A small class-conditioned image diffusion model, trained from scratch.
Model: 32-pixel images, arch dit, patch size [4, 4], width 128.
Training: adamw at rate 0.0013, 31800 steps, batches of 384.
Data: trained on stained colorectal tissue patches (NCT-CRC-HE-100K), 135.0 epochs.
Rows from block 2 of a small class-conditioned image diffusion model, named by matrix and row number. Rows with one number belong to one neuron. Each number is 128 + 32 x the weight over its row's rms, rounded and kept within 0 to 255. All counts start at 0. Numbers have three digits each. After the name is the row's rms in percent of the matrix's.
After each neuron's rows are labels from the 100 images, of 14848 (inputs lightly noised), where the neuron reaches its highest value: "responds to" is what is common among them; "colour at peak" is the nearest of a few named colours to the mean colour under the peak. Only what is clearly more common there than usual is listed. The data: stained colorectal tissue patches (NCT-CRC-HE-100K). In brackets: how many of the 100.
# fc1: MLP up (model.blocks.2.mlp.fc1.weight, 512x128), inputs 0-127
# fc2: MLP down (model.blocks.2.mlp.fc2.weight, 128x512, transposed), outputs 0-127

fc1.495 076:138081101137153095076121107103136096123132086170138171115134178116119075145142164155148111122122137153135168133148104214099146106107160195135152114103095133082119114101113229113151125183101143100124159139103159122180137176099117131131163160095118131078169150100101133155154121112141132134110160133148128136105164158149092019129112138220101151152136138053144037165118148123148132150149
fc2.495 061:165175129091121089114170098134102171157153097160091121152157146103150183129136172093167155097126128139074113155167105213104093141162181089145143112180086127158114131099136105135136117139021126137112074129148124123106141165019123143125114119116169134134075090172124076153075140124159115132072137151113129176112124079135142210107112134113167122155126109075111079129119125159138121105159
responds to: tissue: debris (30); tissue: lymphocytes (29)
colour at peak: grey (65)

fc1.471 133:175123105126118149122121100121052100139079097136152126100118121152144197088183093158115140054128155152064181120097100127113144164110142144116120120102142125111107144126136113120110000099141105109125160117109089132159149109083112129120119105171120081153115082120082175105123145118117135136069144149148105102089132169117082099165145129127092104132120118177136141090110083169199201170089
fc2.471 180:106118134073179199106146162120172124074107155142120144119061101126148086129194147126115105123169142134075059140103112101124153065082130159116106158150103131148131127134150116159096102155116119122094132128144178082052163095156096142175086161088147109143110193158064158110094139134155120099125138148097170125151120138233143158119154152123181111085104110154137159066102110122079089157136
responds to: tissue: adipose tissue (27)
colour at peak: white (65)

fc1.408 108:086135089095104176072184137123085108098103165128243114170113072094091109093063131119156126134142169145119135186148108141147082123111168136118137128161172156148138086111113165171161165140153106133202079162113124127104128152110052120092178107071070129122167139111125114132133114124103091158108122121115157115127136165084140177092120152104191106097086097152110140126125110103198114092105
fc2.408 169:133149132139143135108182142133154151138136116113148134089068154120112153140083166117086196069112136128122097071130124137143111091135178142126073157124144107128117181144153049132175162150114121151092217151164137122110147136120170127134138105120099153095103110120110144144075133113146145110094119099087175081151079193134121084109055156191135095095183126184121130144159102065097159206183
responds to: tissue: normal colon mucosa (26)
colour at peak: brown (54)

fc1.107 092:170155153134162145110204068087144151186158115209129156124142129115151175100112121171138082125082107094162094166196101082121135160169147092126125084119107082117117098102103109079056126114101143153150129156180084153099079125141134094135124070106131134135115134106152130165159118168106093100130081120117156102054100142180174186143173158177158136186142149160173103144120113136127102140097
fc2.107 065:107099121135149094098171089142133119087163050165128098165148169105129136157065139107155182145101072127084155120194131116116150116063118149109123157142183102201126158053138121099101138091163121119117143120094122126162092116180193173116138148172130130128096114129103160151134179106124172112138162117101175048041142123096143060149120150107136124073127140148069093124134133130138091106127
responds to: tissue: lymphocytes (70)
colour at peak: grey (62)

fc1.264 117:116108182128113144109104157060129099165107142125143060153110131187146130129143109087099079113121126142166165073145074095139119127151145130152127106092119204152199166056104112102062051147142176090145139093108141181132127120111131086093120096126137142172155132099148155173171199091116139118104048145085127101086138118144075110151094123164137133123164092096091138143081129176121142115098
fc2.264 149:119198162144097174130122123062119138093079122145104140095069173130131141127064175119150131138137161144166121049146129093105131146160124106130133067103169117130232162117135132147241119131116105169110118134109180106164133156219102154097126138126147198109129123172155085170068147146072126125127124152121143123110139128123122127146175096103191137132091131147170134092122107120128134134118
responds to: tissue: normal colon mucosa (97)
colour at peak: pink (89)

fc1.490 097:112163134143080120148143120184153150158126144164157133134171121124116124105125131100168118114129095082059051156157167029128097114184106146114069126077133148139156121106099159063092128142136104130135102084113066079118130094135124099190122092088124187095182120060112134122068157077170105130132205138170140133138149144140149106139163131151090098163123144169082116103177105137127110165140
fc2.490 064:141128160134069113151185119181115095134105123165144146122087124117154119156156021144163108088125109151115070150155179133107148104120110092121086162168180156144107131092119084058076125111139095169131182072149104135148110118098130189168137160166134197172221134118111135145102119137168096141125102152157118140231080084099154156139117135097114114132159124165149140135150144148132138115125
responds to: tissue: lymphocytes (43)
colour at peak: brown (57)

fc1.397 132:111227140127133146104118087031137139123106134127121143089152119116142119096103105146188104111096141131082111183182124095196120128165131124158116005132106212121204150111119108134086093099167115157174102104119043123136051107138129149142147122110113096107130129118115154174097098086096104086104164109139129141103110099081092133143106129130111137125124141135087087133131112114129140137102
fc2.397 095:148187065132130135131124137093092205064151147121077119140133101112117125099103146152204118130145081118200136110087110153174077125209152130124136065154163178119046136082118140101133072122146101097090123126133165161123115173105165132106117119110102204133122167124169181075140127095090119100134128139077122086142110156160160137106136172125211115135108112129144176095135116111141133140123
responds to: tissue: normal colon mucosa (100)
colour at peak: grey (94)

fc1.248 107:140128127110164169047093111081103076143114156089133171098120129123133137153095109184135079128166121131146164150112155135174069149168159192146074149105147073103126115123121104085138117099191168107097120162118136110110092153130086117156110103101167055142088074110129143154151115093143151087172149162180054131125165133177129184207100125136086082150161109074114137123083087123134118148126
fc2.248 072:110129192121128191134136140099099127129061093144123042113099120138128128137159144152144126143136138134080195147071158116209151186159122110124120122122105073160163117169108131132120137149128228167129118139122151142096087191126136105248135133146142085122143120119132174134093171122064123143124130124120131121148121119115126127150185146103129108124113187125236151138157142132119167116117
responds to: tissue: lymphocytes (45)
colour at peak: grey (60)

fc1.106 094:166141113151123097137169123154156136113117163129147067134101142129121147174169101117095089082106102149116099124154135133092139109125139140133118083161199150148116122125131123103134115107164214119157146160135108156206129129098071126163108096133106144138078161118077152154113155060116082121119102110118075137025088136104199163129074150138134075055115085084117170150136135121216094117108
fc2.106 100:125063121110121113143127150198103131153162124136097237114195146162140126089116127163084121115172086133142143135195126164149104124106146136186111113129115215093124064126129145131101156124112194079121123157141084110084138059068131110102117142119138139121113145119100124072112107119202118138129154168100168106121132095180136121118140123149169148209097058120110188130137141139134093129148
responds to: tissue: tumour epithelium (52)
colour at peak: grey (63)

fc1.347 077:090138104148141120113033112090117174050180089133143144173133144146172114102131050152138133110160122097131146124096128122137117126101187162100173170050161128106136134142121167134128118162139112172096212099106127129109149103127137129074131201147137107138077103146071143145112098163143123158136119088096119107139113098167136051135115145174151166130118100121131116164073183162129097044120
fc2.347 054:175154118105163134130127082113166111182178147105107128158122136135081158160105051155132102133090079220077045123111171102143112098131211100094142140114135130167131120142140108168144162119117117117130057091129155085127129069167107120109113088129116104173072114082123192152147176154087155111119133109156134115140144111092150159126114095072078146154173172122140093144107108061142090134134
responds to: tissue: cancer-associated stroma (29)
colour at peak: pink (64)

fc1.358 104:137131087156118095137149146124190128102197147096156124068201092143147100143184168145179095121088127117113080149134124094143096122151110101165113105082151134148129146153097095160123108103194093177184111143088137145169142168155094083137163078081125120172134134063128156147195110132206095154072164067153093132083109131145134158135092121135189109076154127105101149148150125139125109078127
fc2.358 088:101123131149154104097060128185066145141157133150190126077122146169129154193141145128115124140113138115136146078141116132175118213117132109200142117119106110145117144127127087092144148164158078068100130083090099119080106136121166183134100091076128111134154173154148089097102176127140141088163168175121177123144098121109057147088109142100089152059127146120137177082140074150184087110149
responds to: tissue: tumour epithelium (35); tissue: lymphocytes (29)
colour at peak: grey (87)

fc1.112 074:064133145124097081131116127114166088130159104159149147143055219122091095181149122125155135123126125175133119098157108188135171127066131212127140169065132155041152114128099152159148113153122133132146124141141105085120143155112146123132087082177124133066136193166136151121070111125098094169111171107097139129120097138097131156135133179177104090156138120030154112107114100109114138096122
fc2.112 057:120142116122137071129098123110112161124131158165124131167132097135143151152144174107117164083120051105136162132104062137128135067183121073115125143202131115165145148133177075182131180140113128119096162162110123139073127141114144141180076122054112129187199164111145119133143142149217099166184130100145097139151181105130104079148151124137145155214129122075138128111089090131119157153145
responds to: tissue: debris (40); tissue: lymphocytes (37)
colour at peak: brown (69)

fc1.373 092:143162131134137149159135158111155078108137164160140181113113096136185143124141081125134068154156153214142115098104166127188131123108133224131105178090138150118147113144149117123138125155136127181163082108166189092126167084141124117077158141116114128177178108128109146170104165152189134109171131192084098131098107153066153145149098108115164110164037107161089139065133165097133127142113
fc2.373 060:140138138174147152187119184136133140064136127168064113125156173145069158140138164140113147121161154173152114128135163159152133066126117087101088150174102124133130105142118142163110112140163118102146169120122127120113130060189057135083098141156129124081132122105114193132165094136127105097154097175118132130125164104141164157139029122134070136103186160135135101167115147051130208148190
responds to: tissue: cancer-associated stroma (33); tissue: smooth muscle (32); tissue: debris (29)
colour at peak: brown (30)

fc1.499 125:108155115192113176157154111095107154159193095178146120137138118159111134084140159096151130124085140184099126164158120135149134111104118075124143172111118110163127120137130103172154101088093143152096156126183127166125139067126100109100180142160052162127181127103121144117115115161209098174050153135141193148110073091125164100087131151170140138151087124104034160099157146075121107111100
fc2.499 092:103110088168118202047131124169117175154139074094081100099102132122094135107134112105112124118094157178124163101106145064185128142108126102095102110111160084122126088098162136083155212153106161089105132123158131099190159164124145145123103144129205137120082132131165179159107105149187114131184124097128059123118077118135136124197146147148177168088081089129141167162138150141119103133106
responds to: tissue: debris (39)
colour at peak: grey (64)

fc1.201 096:162133106124173235143153126081155115118183082086155124137235139140100104104083120108170084134167182161074151163140138152120084083086066123142141111128104096117149105110136089141142100144176131168074144110093113153078134103134118117110208134083095140098157080127118176120146121146109160149137168113129194165121128145115135145098093118112122096175101087117077125091125139118087129146086
fc2.201 105:134104086110074167107118131140145143193201085157100134161104117155099132121131156102107095114191030155099182081108088068159160197113132141154083153124163122148133111122163133120160228124149142079111136127109095096186079184136105112143064137089158116128095114123115132121158139141151198123099106134154080118156143128135114150165116139152165095137092121136177169143098102144105087151120
responds to: tissue: tumour epithelium (33); tissue: smooth muscle (31)
colour at peak: grey (67); brown (28)

fc1.368 091:168123134130078133135132168100153171110117158164184156131139169106108106120157157125141135080066157067158124131158141101147053072080167150100108181062144104079107104182089164169117150111171095140123137103145072102143149160115100088159149121115122171218135040098129126107115155137125115092111105143140135143140105129110124188152132108107124123166172162101170108119174102204119111110182
fc2.368 105:146119128114206095123081132138145139096107095099115141124145136101120144129123098151144150225059063062199105147119076143115158160196074139116143142041136135092152136167112192107134101149133141138139154160133131113089128109158172157127078110143182138200138054154156113137130111142162120149110110134105137135121113132153157180082124146105144112159176108168151129134133089076090114088178
responds to: tissue: lymphocytes (74)
colour at peak: grey (81)

fc1.385 091:153130139165130103132115109137045208108119147183140134172070135126119121149114102188133111148135107182141147094131147166202124103121143181133125170117124089079107108121108106081121119092186163125157105184119132113116119162124088120141220081103118124198102150136121139127105142045146147102146147119132103103118109183194118155093151125206088120132090099093158114107093126074142076106142
fc2.385 069:114163164115152117130099117146153150183067129116107127169117118108076184187119145089130101150090058088115086151113115138151143135124144113140122102160182114148107163103139158057145106066097140145136092073138136142134154146096113127101178195136075126129086121084154135125190138077078134144150114112148123072153095074139144109133122185132067118075121167079094075143035130108102159116158
responds to: tissue: tumour epithelium (34)
colour at peak: brown (49)

fc1.206 075:124120102197090094137138086096121126128111117175215129134083097090134116123104129147200168135113103142121124167191150149095122178139186078131116132147133124138155106107144084196167133146084114155152153154158115090167171118113118060099173188077050106120138140082163103123124109072148098136097139180141139091147061070079132102113150138188154117103155136166151138107151162107145138132143
fc2.206 114:127124127229126121056132117087106107161142122159141143117206134155142068155129106095133099183136114122133166090174174128116125133089173194131066168131168159097112116107116180137150107119120120116123076134165101116119100129152144158103118134104119098098151115128093103058134097114098112156100131071199151153183177161146108170168084134098116167107140123120139131179070066105195123094131
responds to: tissue: debris (38)
colour at peak: grey (70)

fc1.26 074:130063116132063102170089144127155160115067103115146153124110203142122182145127148145151063148135126101120111140143118226094114133108096097095213156192127123108133128113042090146148145117034124113129100150118170090177083105131168133088130076117108092145135152097099138141113122112148195192154107121113120113099144089153126171131140137107091103120143146150110079165137131177114149139141
fc2.26 051:126191112130095118151139151135115091118078135108120122134174063137126117128087175099158145163151142160121160130171129188128077179133092141090179151019097114159148108083227201180145141150195127141130136153116176175070144067116109162110132211127108108132122150133109104122143098163130130172137150137093107131128101131107150086120140142182119145101151127099131117134168157150135180117109
responds to: tissue: debris (51)
colour at peak: grey (47)

fc1.67 082:113166136127159144153097146148099115100123160101146191081148119149203139115147176107082128125133190162102122135181145035128158141147118120122120125091121117186120132126137031122125139164101119157166150125113034075128094149118104128125145147139159127138184077081166135115059133100155120147147149118133155137145144179087123126140153146094156137129166150067203141127157175155068098154079
fc2.67 064:178115111094167166152113146152163156141182061116108108195160152143076115106150183124135124122179192129119110121150139135112144095113222142109124092133186081144131133146182195166147154102172122102094143149120118152157086101130130127078108065127150061110132136146096167107156169129143103106129147154091150158182141072172142116125171113197103101122111128091120107154148145062153081144173
responds to: tissue: tumour epithelium (48)
colour at peak: pink (72)

fc1.266 115:139111121152104106108137148107189116115132163167140143135162152109190125156085086102148155047095175151117088117175064122141156157156187109142101103089173151164128121136139113112155110120159163165105132160154122151123063124125141108115158064169107138120100131077144127144137129078093125107092107138103076183129096111077168180143098141118130047092120057090070187115123161133188160152082
fc2.266 098:128057097134137179147100104147127131123172120113114137116155158185152155149132142161091135161118095146138116115138160176221100115103120111134113092128084069153123091127146104145120180132173165052130126126151070172110129128159116177127114137173137117134122133154115155099072101101230161137117146144126145098196146123177085164082173116143118151085123091125144229108143081118160076125110
responds to: tissue: tumour epithelium (65)
colour at peak: brown (47)

fc1.196 083:102151134104145149140158112097115070103188139207155223081162143117142108116111110118193108132181107180118129132158136109140104108105101152101152186103133137111198119150118083159157142159083105163129132130098153106101129153130123114083122155070128125228156110077137140160099125102135092155107141160111145178158133186104115144105076133113201083119101114106105088115114129085117166052121
fc2.196 064:118131142095161088145125107079181140113135148163190094128083136126079108104102149120126160069184121128118165087123142152123164096120119111165122177103152139127149112152137109150143143127187096099127115137150122123107092093167153188096091087152153159051120135157076077123135136144129096154089128143119130162147117095160140096153007101173064106123172139100122093163201126085128190185153
responds to: tissue: normal colon mucosa (28)
colour at peak: grey (65)

fc1.87 100:176122129139098123117172140072141107095110147129135099145123164138198179150179125158152135120133156116180071138097114151130115134127165155169133139118130145119124100061107142130142109098157115125152177091158078093063097097158108097000134138171135097194135120125135142117172197111140080185106146155161092116065135157130122163135127134165120110085159175063091136080150163155124134112108
fc2.87 079:096162109124139132074113158105128089216115136122188139131128164142134121176112170141068114158130116109156073125178122139139172110108068163147078093158196152140164170144136096140127120114145131146163124116121097155148168123157189153134115122148136088143088123098079135084162057093100107127156066098121134148156104118127171146149067136148103051101163171075060111170141148161176097110090
responds to: tissue: lymphocytes (34)
colour at peak: grey (49)

fc1.268 085:141099107153173122146075128124131119100107160153141071072158116133146117148092130138147035141125152149123102115114100099144140123190179147100092118122139109103128108170089152094131131125183109135112247152017158117125133098123170116087140150162112123181123133111114133160088148131154077186112152139108115112143162145136157150114140084103153143110096155138125105153066162138065199071163
fc2.268 056:150164143126143151164087085133177139113130175122105131142113145137101154144072154159144172130145132189112109111168110108139152072073171123107118102108082104154124122163166088119136178082105110125137051115196161099107135068195094136093054134131081117126082157137137170187187115168093211139086111157150109116183109122125142117085120130151084124089162151124153086092103113085131167156145
responds to: tissue: cancer-associated stroma (42)
colour at peak: grey (62)

fc1.40 106:168114129143136167127145148110165145139165085119146140130162073155134111120175151146149119123129131103084077131172109145081136140177141129150151059164118157072255138168150149134239093117104157146184161117127111115145095134138157091101138125130144125130154122170120177175194126123078109153130108116160104057110143172103105139151113155148082163134121160153100132106085140106124196140099
fc2.40 093:116092072092118122126154130129151088074167092129151106097137208102156131164149127149162134090137107136155125020128118145112129151102121143169133090125125111120255144105100141142124175137096154120090121115147072054113154091086110174120113141117139156115127113138089101109095159137253128154111145128140145149199160097133135123147148115166110143128150123132144125127129166132114162109140
responds to: tissue: smooth muscle (61)
colour at peak: pink (79)

fc1.222 082:121098096125125157102173130127107133157156159096122096057150120183130094171080157163091120029091127134169124113128153038152098108177160135072154129183132118130087153161133098081127070144168099125105100084141174138203136145093056129096146072166103078108185148105140170115114113143165087108120123096114143148161122131125107145150127091134148133086146150097161150165137113123134086113068
fc2.222 087:117147100155132131122130130096048090133077134044136150159129146139148153103127143140067131058182105112156147128080184121133162159122122152082136116086151108148104119141072171072109196146154130095078193138075117137113135169123091134146119163141113158102196118138092118111178147061112130153143131122136139156153173110148091120137083115178112069085148056132099134132123156129091178074093
responds to: tissue: normal colon mucosa (27)
colour at peak: pink (90)

fc1.202 114:106117100164120138100093127152166136116136138146136006054151123133116150102138173156131156061047193099186150133143123124148097157157160126129161123063146140110134122146184143132136118075127144086152125159110152127102157105125145112133082158105084135196134107114173140140117118128145088125140155137113156117130111084089114136224160122084050133098145096165116133121186111152115091079172
fc2.202 068:150121159103124164098121151187108123152153122134091255136128106126140126143072135137078125102113128110083136153115129108181116128067140141140150089158102180168172134134100133134130160150134226188111125114150160094145110082102165138112149127139099084117144144107147136088128159123148115146141107139135156107157111133124098128140166156121087135100116178151121128136104135133169073144119
responds to: tissue: lymphocytes (46)
colour at peak: grey (59)

fc1.306 086:159151153141162241100156139057116154105088132127120075122049111142143148097136155150118123124147145118112072115140113128133111138106165137143117124111156112087072172141063188163120132192112087157120081105073171150098068138123113131093117107135132164122114147081109140144130127082136094171135088104129101179085082079153136145137154163151073110141110068088124175174171181135168101107126
fc2.306 075:154137154125127232098106141086222115167068114133159145137161207153130121136102188091095140123138117135122169167140125095109136103153137112143120111082142097150090114156190108184131105144118092094159136128160174088143154109172084178044144136174120106138115177166113088083121141118136135082151189103168154132111119143065118126137137089079135141131134189115100142103113164114146171147160
responds to: tissue: normal colon mucosa (52)
colour at peak: pink (67)

fc1.338 094:161128110166152122106110175144140173095142156147171133149111164112158169117126097148139147103090241160169160152108160044173088153136153118063136186085145073078045101098060163129119150148161104122093097129125114127107181153135154076138076100136122146136186111065113129105133092135082116136099115127125090150172122138116154142143168091141106093140159149142135101150177161155091118117138
fc2.338 102:157102145197144125189125038111112171092148117106144121131135142121129138114116152150137122160099034162214132120108115111119151087115081105070112150062122126129080117071074201140151119082128118137111133140117090131146095136131085122143182087137134150145078088142169111133150169128190140113148188124089164165158144156140113137092157150170185053149157112108150126131158149123085117093143
responds to: tissue: normal colon mucosa (50); tissue: lymphocytes (29)
colour at peak: grey (61); brown (34)

fc1.361 096:131200147113134235103116097110147162136124125137148173127212091093117075067127170100164108122091173121099117158107110127135118087223089117157129123122107133107124150115138059131108113130114106171119102094144129101072099128174163065106141112108133104109186169089181162153195155124106127145111075115161063143145091091141083111114170145176158105146150149126104143102147129116123115104109
fc2.361 108:122103120153131156152112129113092141150086083140155125148062214127134104055166121121100134149152075127174153113136143047135130206097114108171103133137171131142116126166122092138108095136111107067105113152153126178220099108157088126063126121137109166110111119095075103106151097141177181128106134100147192139233160109119168116162159133147129127128140110112157157100122107120092180118116
responds to: tissue: tumour epithelium (54)
colour at peak: grey (79)

fc1.131 106:142171148088130222084111141100156135143202102111149133108153107132105073074092123111190124112146197159117174114168111089100130100103140110142163117116088162083151142083161110133086140130132105168160110104073108117055078110157127119126117100047125131081112098086124177127180161101146162157142163112057119110117139148116090149151152112119080139120126121092118097122086070176162120103083
fc2.131 104:125143120035102183157165093114101125128142095169181146146159143203118124083146145093171138139200069154154171105177130088114142194099102174161087132119174130162120138099152158139132062125168114074133107158116132134199127147165129141097167083086097139133135075110106060152119152134134153155104120134200155142187157147164176165080134141121101126162125098141142128138086118105098138137127
responds to: tissue: smooth muscle (33)
colour at peak: grey (71)

fc1.38 099:138107143100123128158125105119122175155128139157172128145122190086128106122125117141154107114111153126127112162174139042148094108025094148050125205101152116113073092086092122135093146146205127120109089100107124190123174155085134096176167108131101183148119089084092131134097159154109113075098072115120119180124123098102108133120158070144117154159175126141182085158137149170137143155134
fc2.38 114:161095116076154101082126155136104169094116085096085118142135101079142110143137099190125110188083130114140126172179117126131146164213112132099154154122135179142106147128087130110125085116199127096182088171111143103095081137126130147132073116190150228164131065163206108183138144178166115168141128153090143066125100137136153122114123149105145136147162086125111139097139142090086140127121
responds to: tissue: normal colon mucosa (36); tissue: tumour epithelium (34)
colour at peak: grey (49); brown (47)

fc1.114 115:194128125133126142048146168109147202126123127154159127115172156121162148109118150097136110075051187134142160142142144124134041103105164141088130123062157128131100111100097157129132129123175156111122150099150110127129132128126133108137119151148072160170190092097114133123060128127084103132162097154157105127120155144090103169189149148116073072170194138092098124125208110175115120067160
fc2.114 100:136141099140120124165127088049156125119107117110098125100123108095138100132138132099111163167094118109191093100156095112008208113176118112103130118054158146085162167137153162114131093126118203234137150152129091123132134087138107131124140117138184111150122098175140093126151140143149093136109095113123156156081146145152115141129160121107140086190168083178148097133119093110087117075151
responds to: tissue: cancer-associated stroma (37)
colour at peak: pink (72)

fc1.240 082:188178135093124182126102104156168101177100111102165057161161136084077119094149125099143082138169202165134140137122137155138103083118097127095181128099120155125099156106135124147165125113139237189105134113092076122072139123100130123115176112064110112139209067122129130144130132086084159153122085114115151117154133142123092099147176186168115122169152131111110161141135151135065131108129
fc2.240 078:150101163117135103111137175199122120167221139128085199153097173123125174089098117103167107126143155132120172161055109111134138159112086106156124125124138182119141079158096133131103092164160162066111120139107131149134057167101118141053128137138154188113116084205123125120157174103165142135132133181129150101197106131121145118135083146093128115138102057131115168129130137125057095152123
responds to: tissue: tumour epithelium (37)
colour at peak: brown (74)

fc1.42 084:153103126123133117106158184093116103202068119136134149079094213149154185168100151110125126135118161167130092155090142178091181142110144056108118063184127113150112106136113124118142133116081109131104054146126167155110145140120121134079167078134144078162219135099141138137162136128148100116129083126161133092087114132164136179142158106092100144092149174138089076172078080125123153091141
fc2.42 048:111152134157144110178131159095181140063057110119129127100149078153130063113104189184100122161152131105121161111120161131107112109127122177123104088074058089107140144137135174104148132093112115118123199161106129099127154089141138141081096174083132139066144134129146191145164105142133153093124108174118122117162131142119132027110181103223069144111137116152160073107136128119141160102109
responds to: tissue: debris (39)
colour at peak: grey (65)

fc1.328 104:129135075136084155128145108136072132071146150122174132138107174084149147128109137124079089092108167119141193177213122061185091159124147143051126166140129139162131093111113073106174104146177181096119111117130106226163131163134121132170127125111144101147139127088199122115089139139090149142099057131145128191156103142130139139149168114155169155112163067135115113120098143169129143152102
fc2.328 148:093165183104136187121125117099154160127110107117144112119176108146094136140123157155104142147153152173169135138100104122159090154133130121099094088077133173176116132216159128132091113134133101030120136110111093155174192166111120149115120141134127097141153108124189139125081201203087128129097141153098147118091136115187113139097090138099170192187097090123115171045140084115127168126139
responds to: tissue: tumour epithelium (60); tissue: mucus (31)
colour at peak: purple (53); brown (28)

fc1.325 114:107122166159143157091169089125123130111122108122147104148158127119147123042038167138166108098146174108141166151107092112115122056155189145128106168161098102156146121113141145114172125093097129148152065147172163165070073138112120114071173127134135134167158183093091143156128169100109094124127100130169077128133126113105094145058151150105194128096114132187087122141125086123189066138086
fc2.325 096:117111170127135131193086125150132132093188097148117188116086164131109110092192083172115119180145114093083131127118156085199188195109089124127157144157148145101140114090136090150164130176139155106086101119149139133162119150128058152102093137136130165159148156128118118120116138129174105147139077130114111174195177125179154138198166159102116171143103173077170125123123179175148155105068
responds to: tissue: debris (45)
colour at peak: grey (65)

fc1.466 143:147132104130088138156160078103138137127135105095143138103138102159118178108190140147113101064110142114142095120133111139127134091139141081121151146110161127121139143108164080143112000048177112112181122139102105158132089133069072125120136111073111097162097183113113167164151153114142150199100147119126094144077116160133161168212112131117153126063148110139122138111117090190193127102106
fc2.466 194:130093229120121114131149130114199169156136121091125116089112160156152079128150139158109125119143116130130189135111131101122137128099116121065120069157108150176152098123134165111076090122127121121081106102136096130148105153063093132095138138169084165135120134137134185097125181000089144140116091121107115049113074157080110120157095135152121111068117133089117133167160051125121136130137
responds to: tissue: adipose tissue (51)
colour at peak: white (62)

fc1.400 099:129096099120184108160137100127076141145158140099162149100094190097085143140100160088134126137182136133146150132180132039173111158127136178062150147101184075089059081106174115145111148118128120133140153135144151147149151172090105101152137173092140124151117165086126148087143166090140125168138097149118177169149092108157183129136134085082095086149132139098086106198157144146213122168115
fc2.400 108:119123171087090092097103155106182101153162123164113116106161182102075191173115125103123135149178165097158162135150153098128142118106135168102117147113100167152084128119215110129139104138097117138038164112152146131130181122089176158089109169105135120132132115115118094066122135070162108076097155115137066128134113120073095114137149159086175070184092083162137120111141115134195065128110
responds to: tissue: normal colon mucosa (35); tissue: tumour epithelium (33)
colour at peak: grey (65)

fc1.188 103:204130120099148144164162114082099083142173140084175149186129151121202128170189071121130095117122130088115116190149144116139117093102103155118116147130116087078146111113124116132107129141133108137119105102058099098126142112053098096166107137166177111167135173101115123105109173147107153106067138082186094155106078124043160115087131124177153129200167123118116103146067126149126141095141
fc2.188 114:200150107108080128060097158089121105141101106175124155105172068141199108182135182124119128147155154125097137161132094112131146142164083138160133110117132127130167130103138133127150078124109148140152114136036119109119148140092125179159130159185124144118098168152157105146137086193132190120130118169069122029119061119079077122203160131153114090154164140124105121104145109086145132110116
responds to: tissue: lymphocytes (95)
colour at peak: grey (52); brown (47)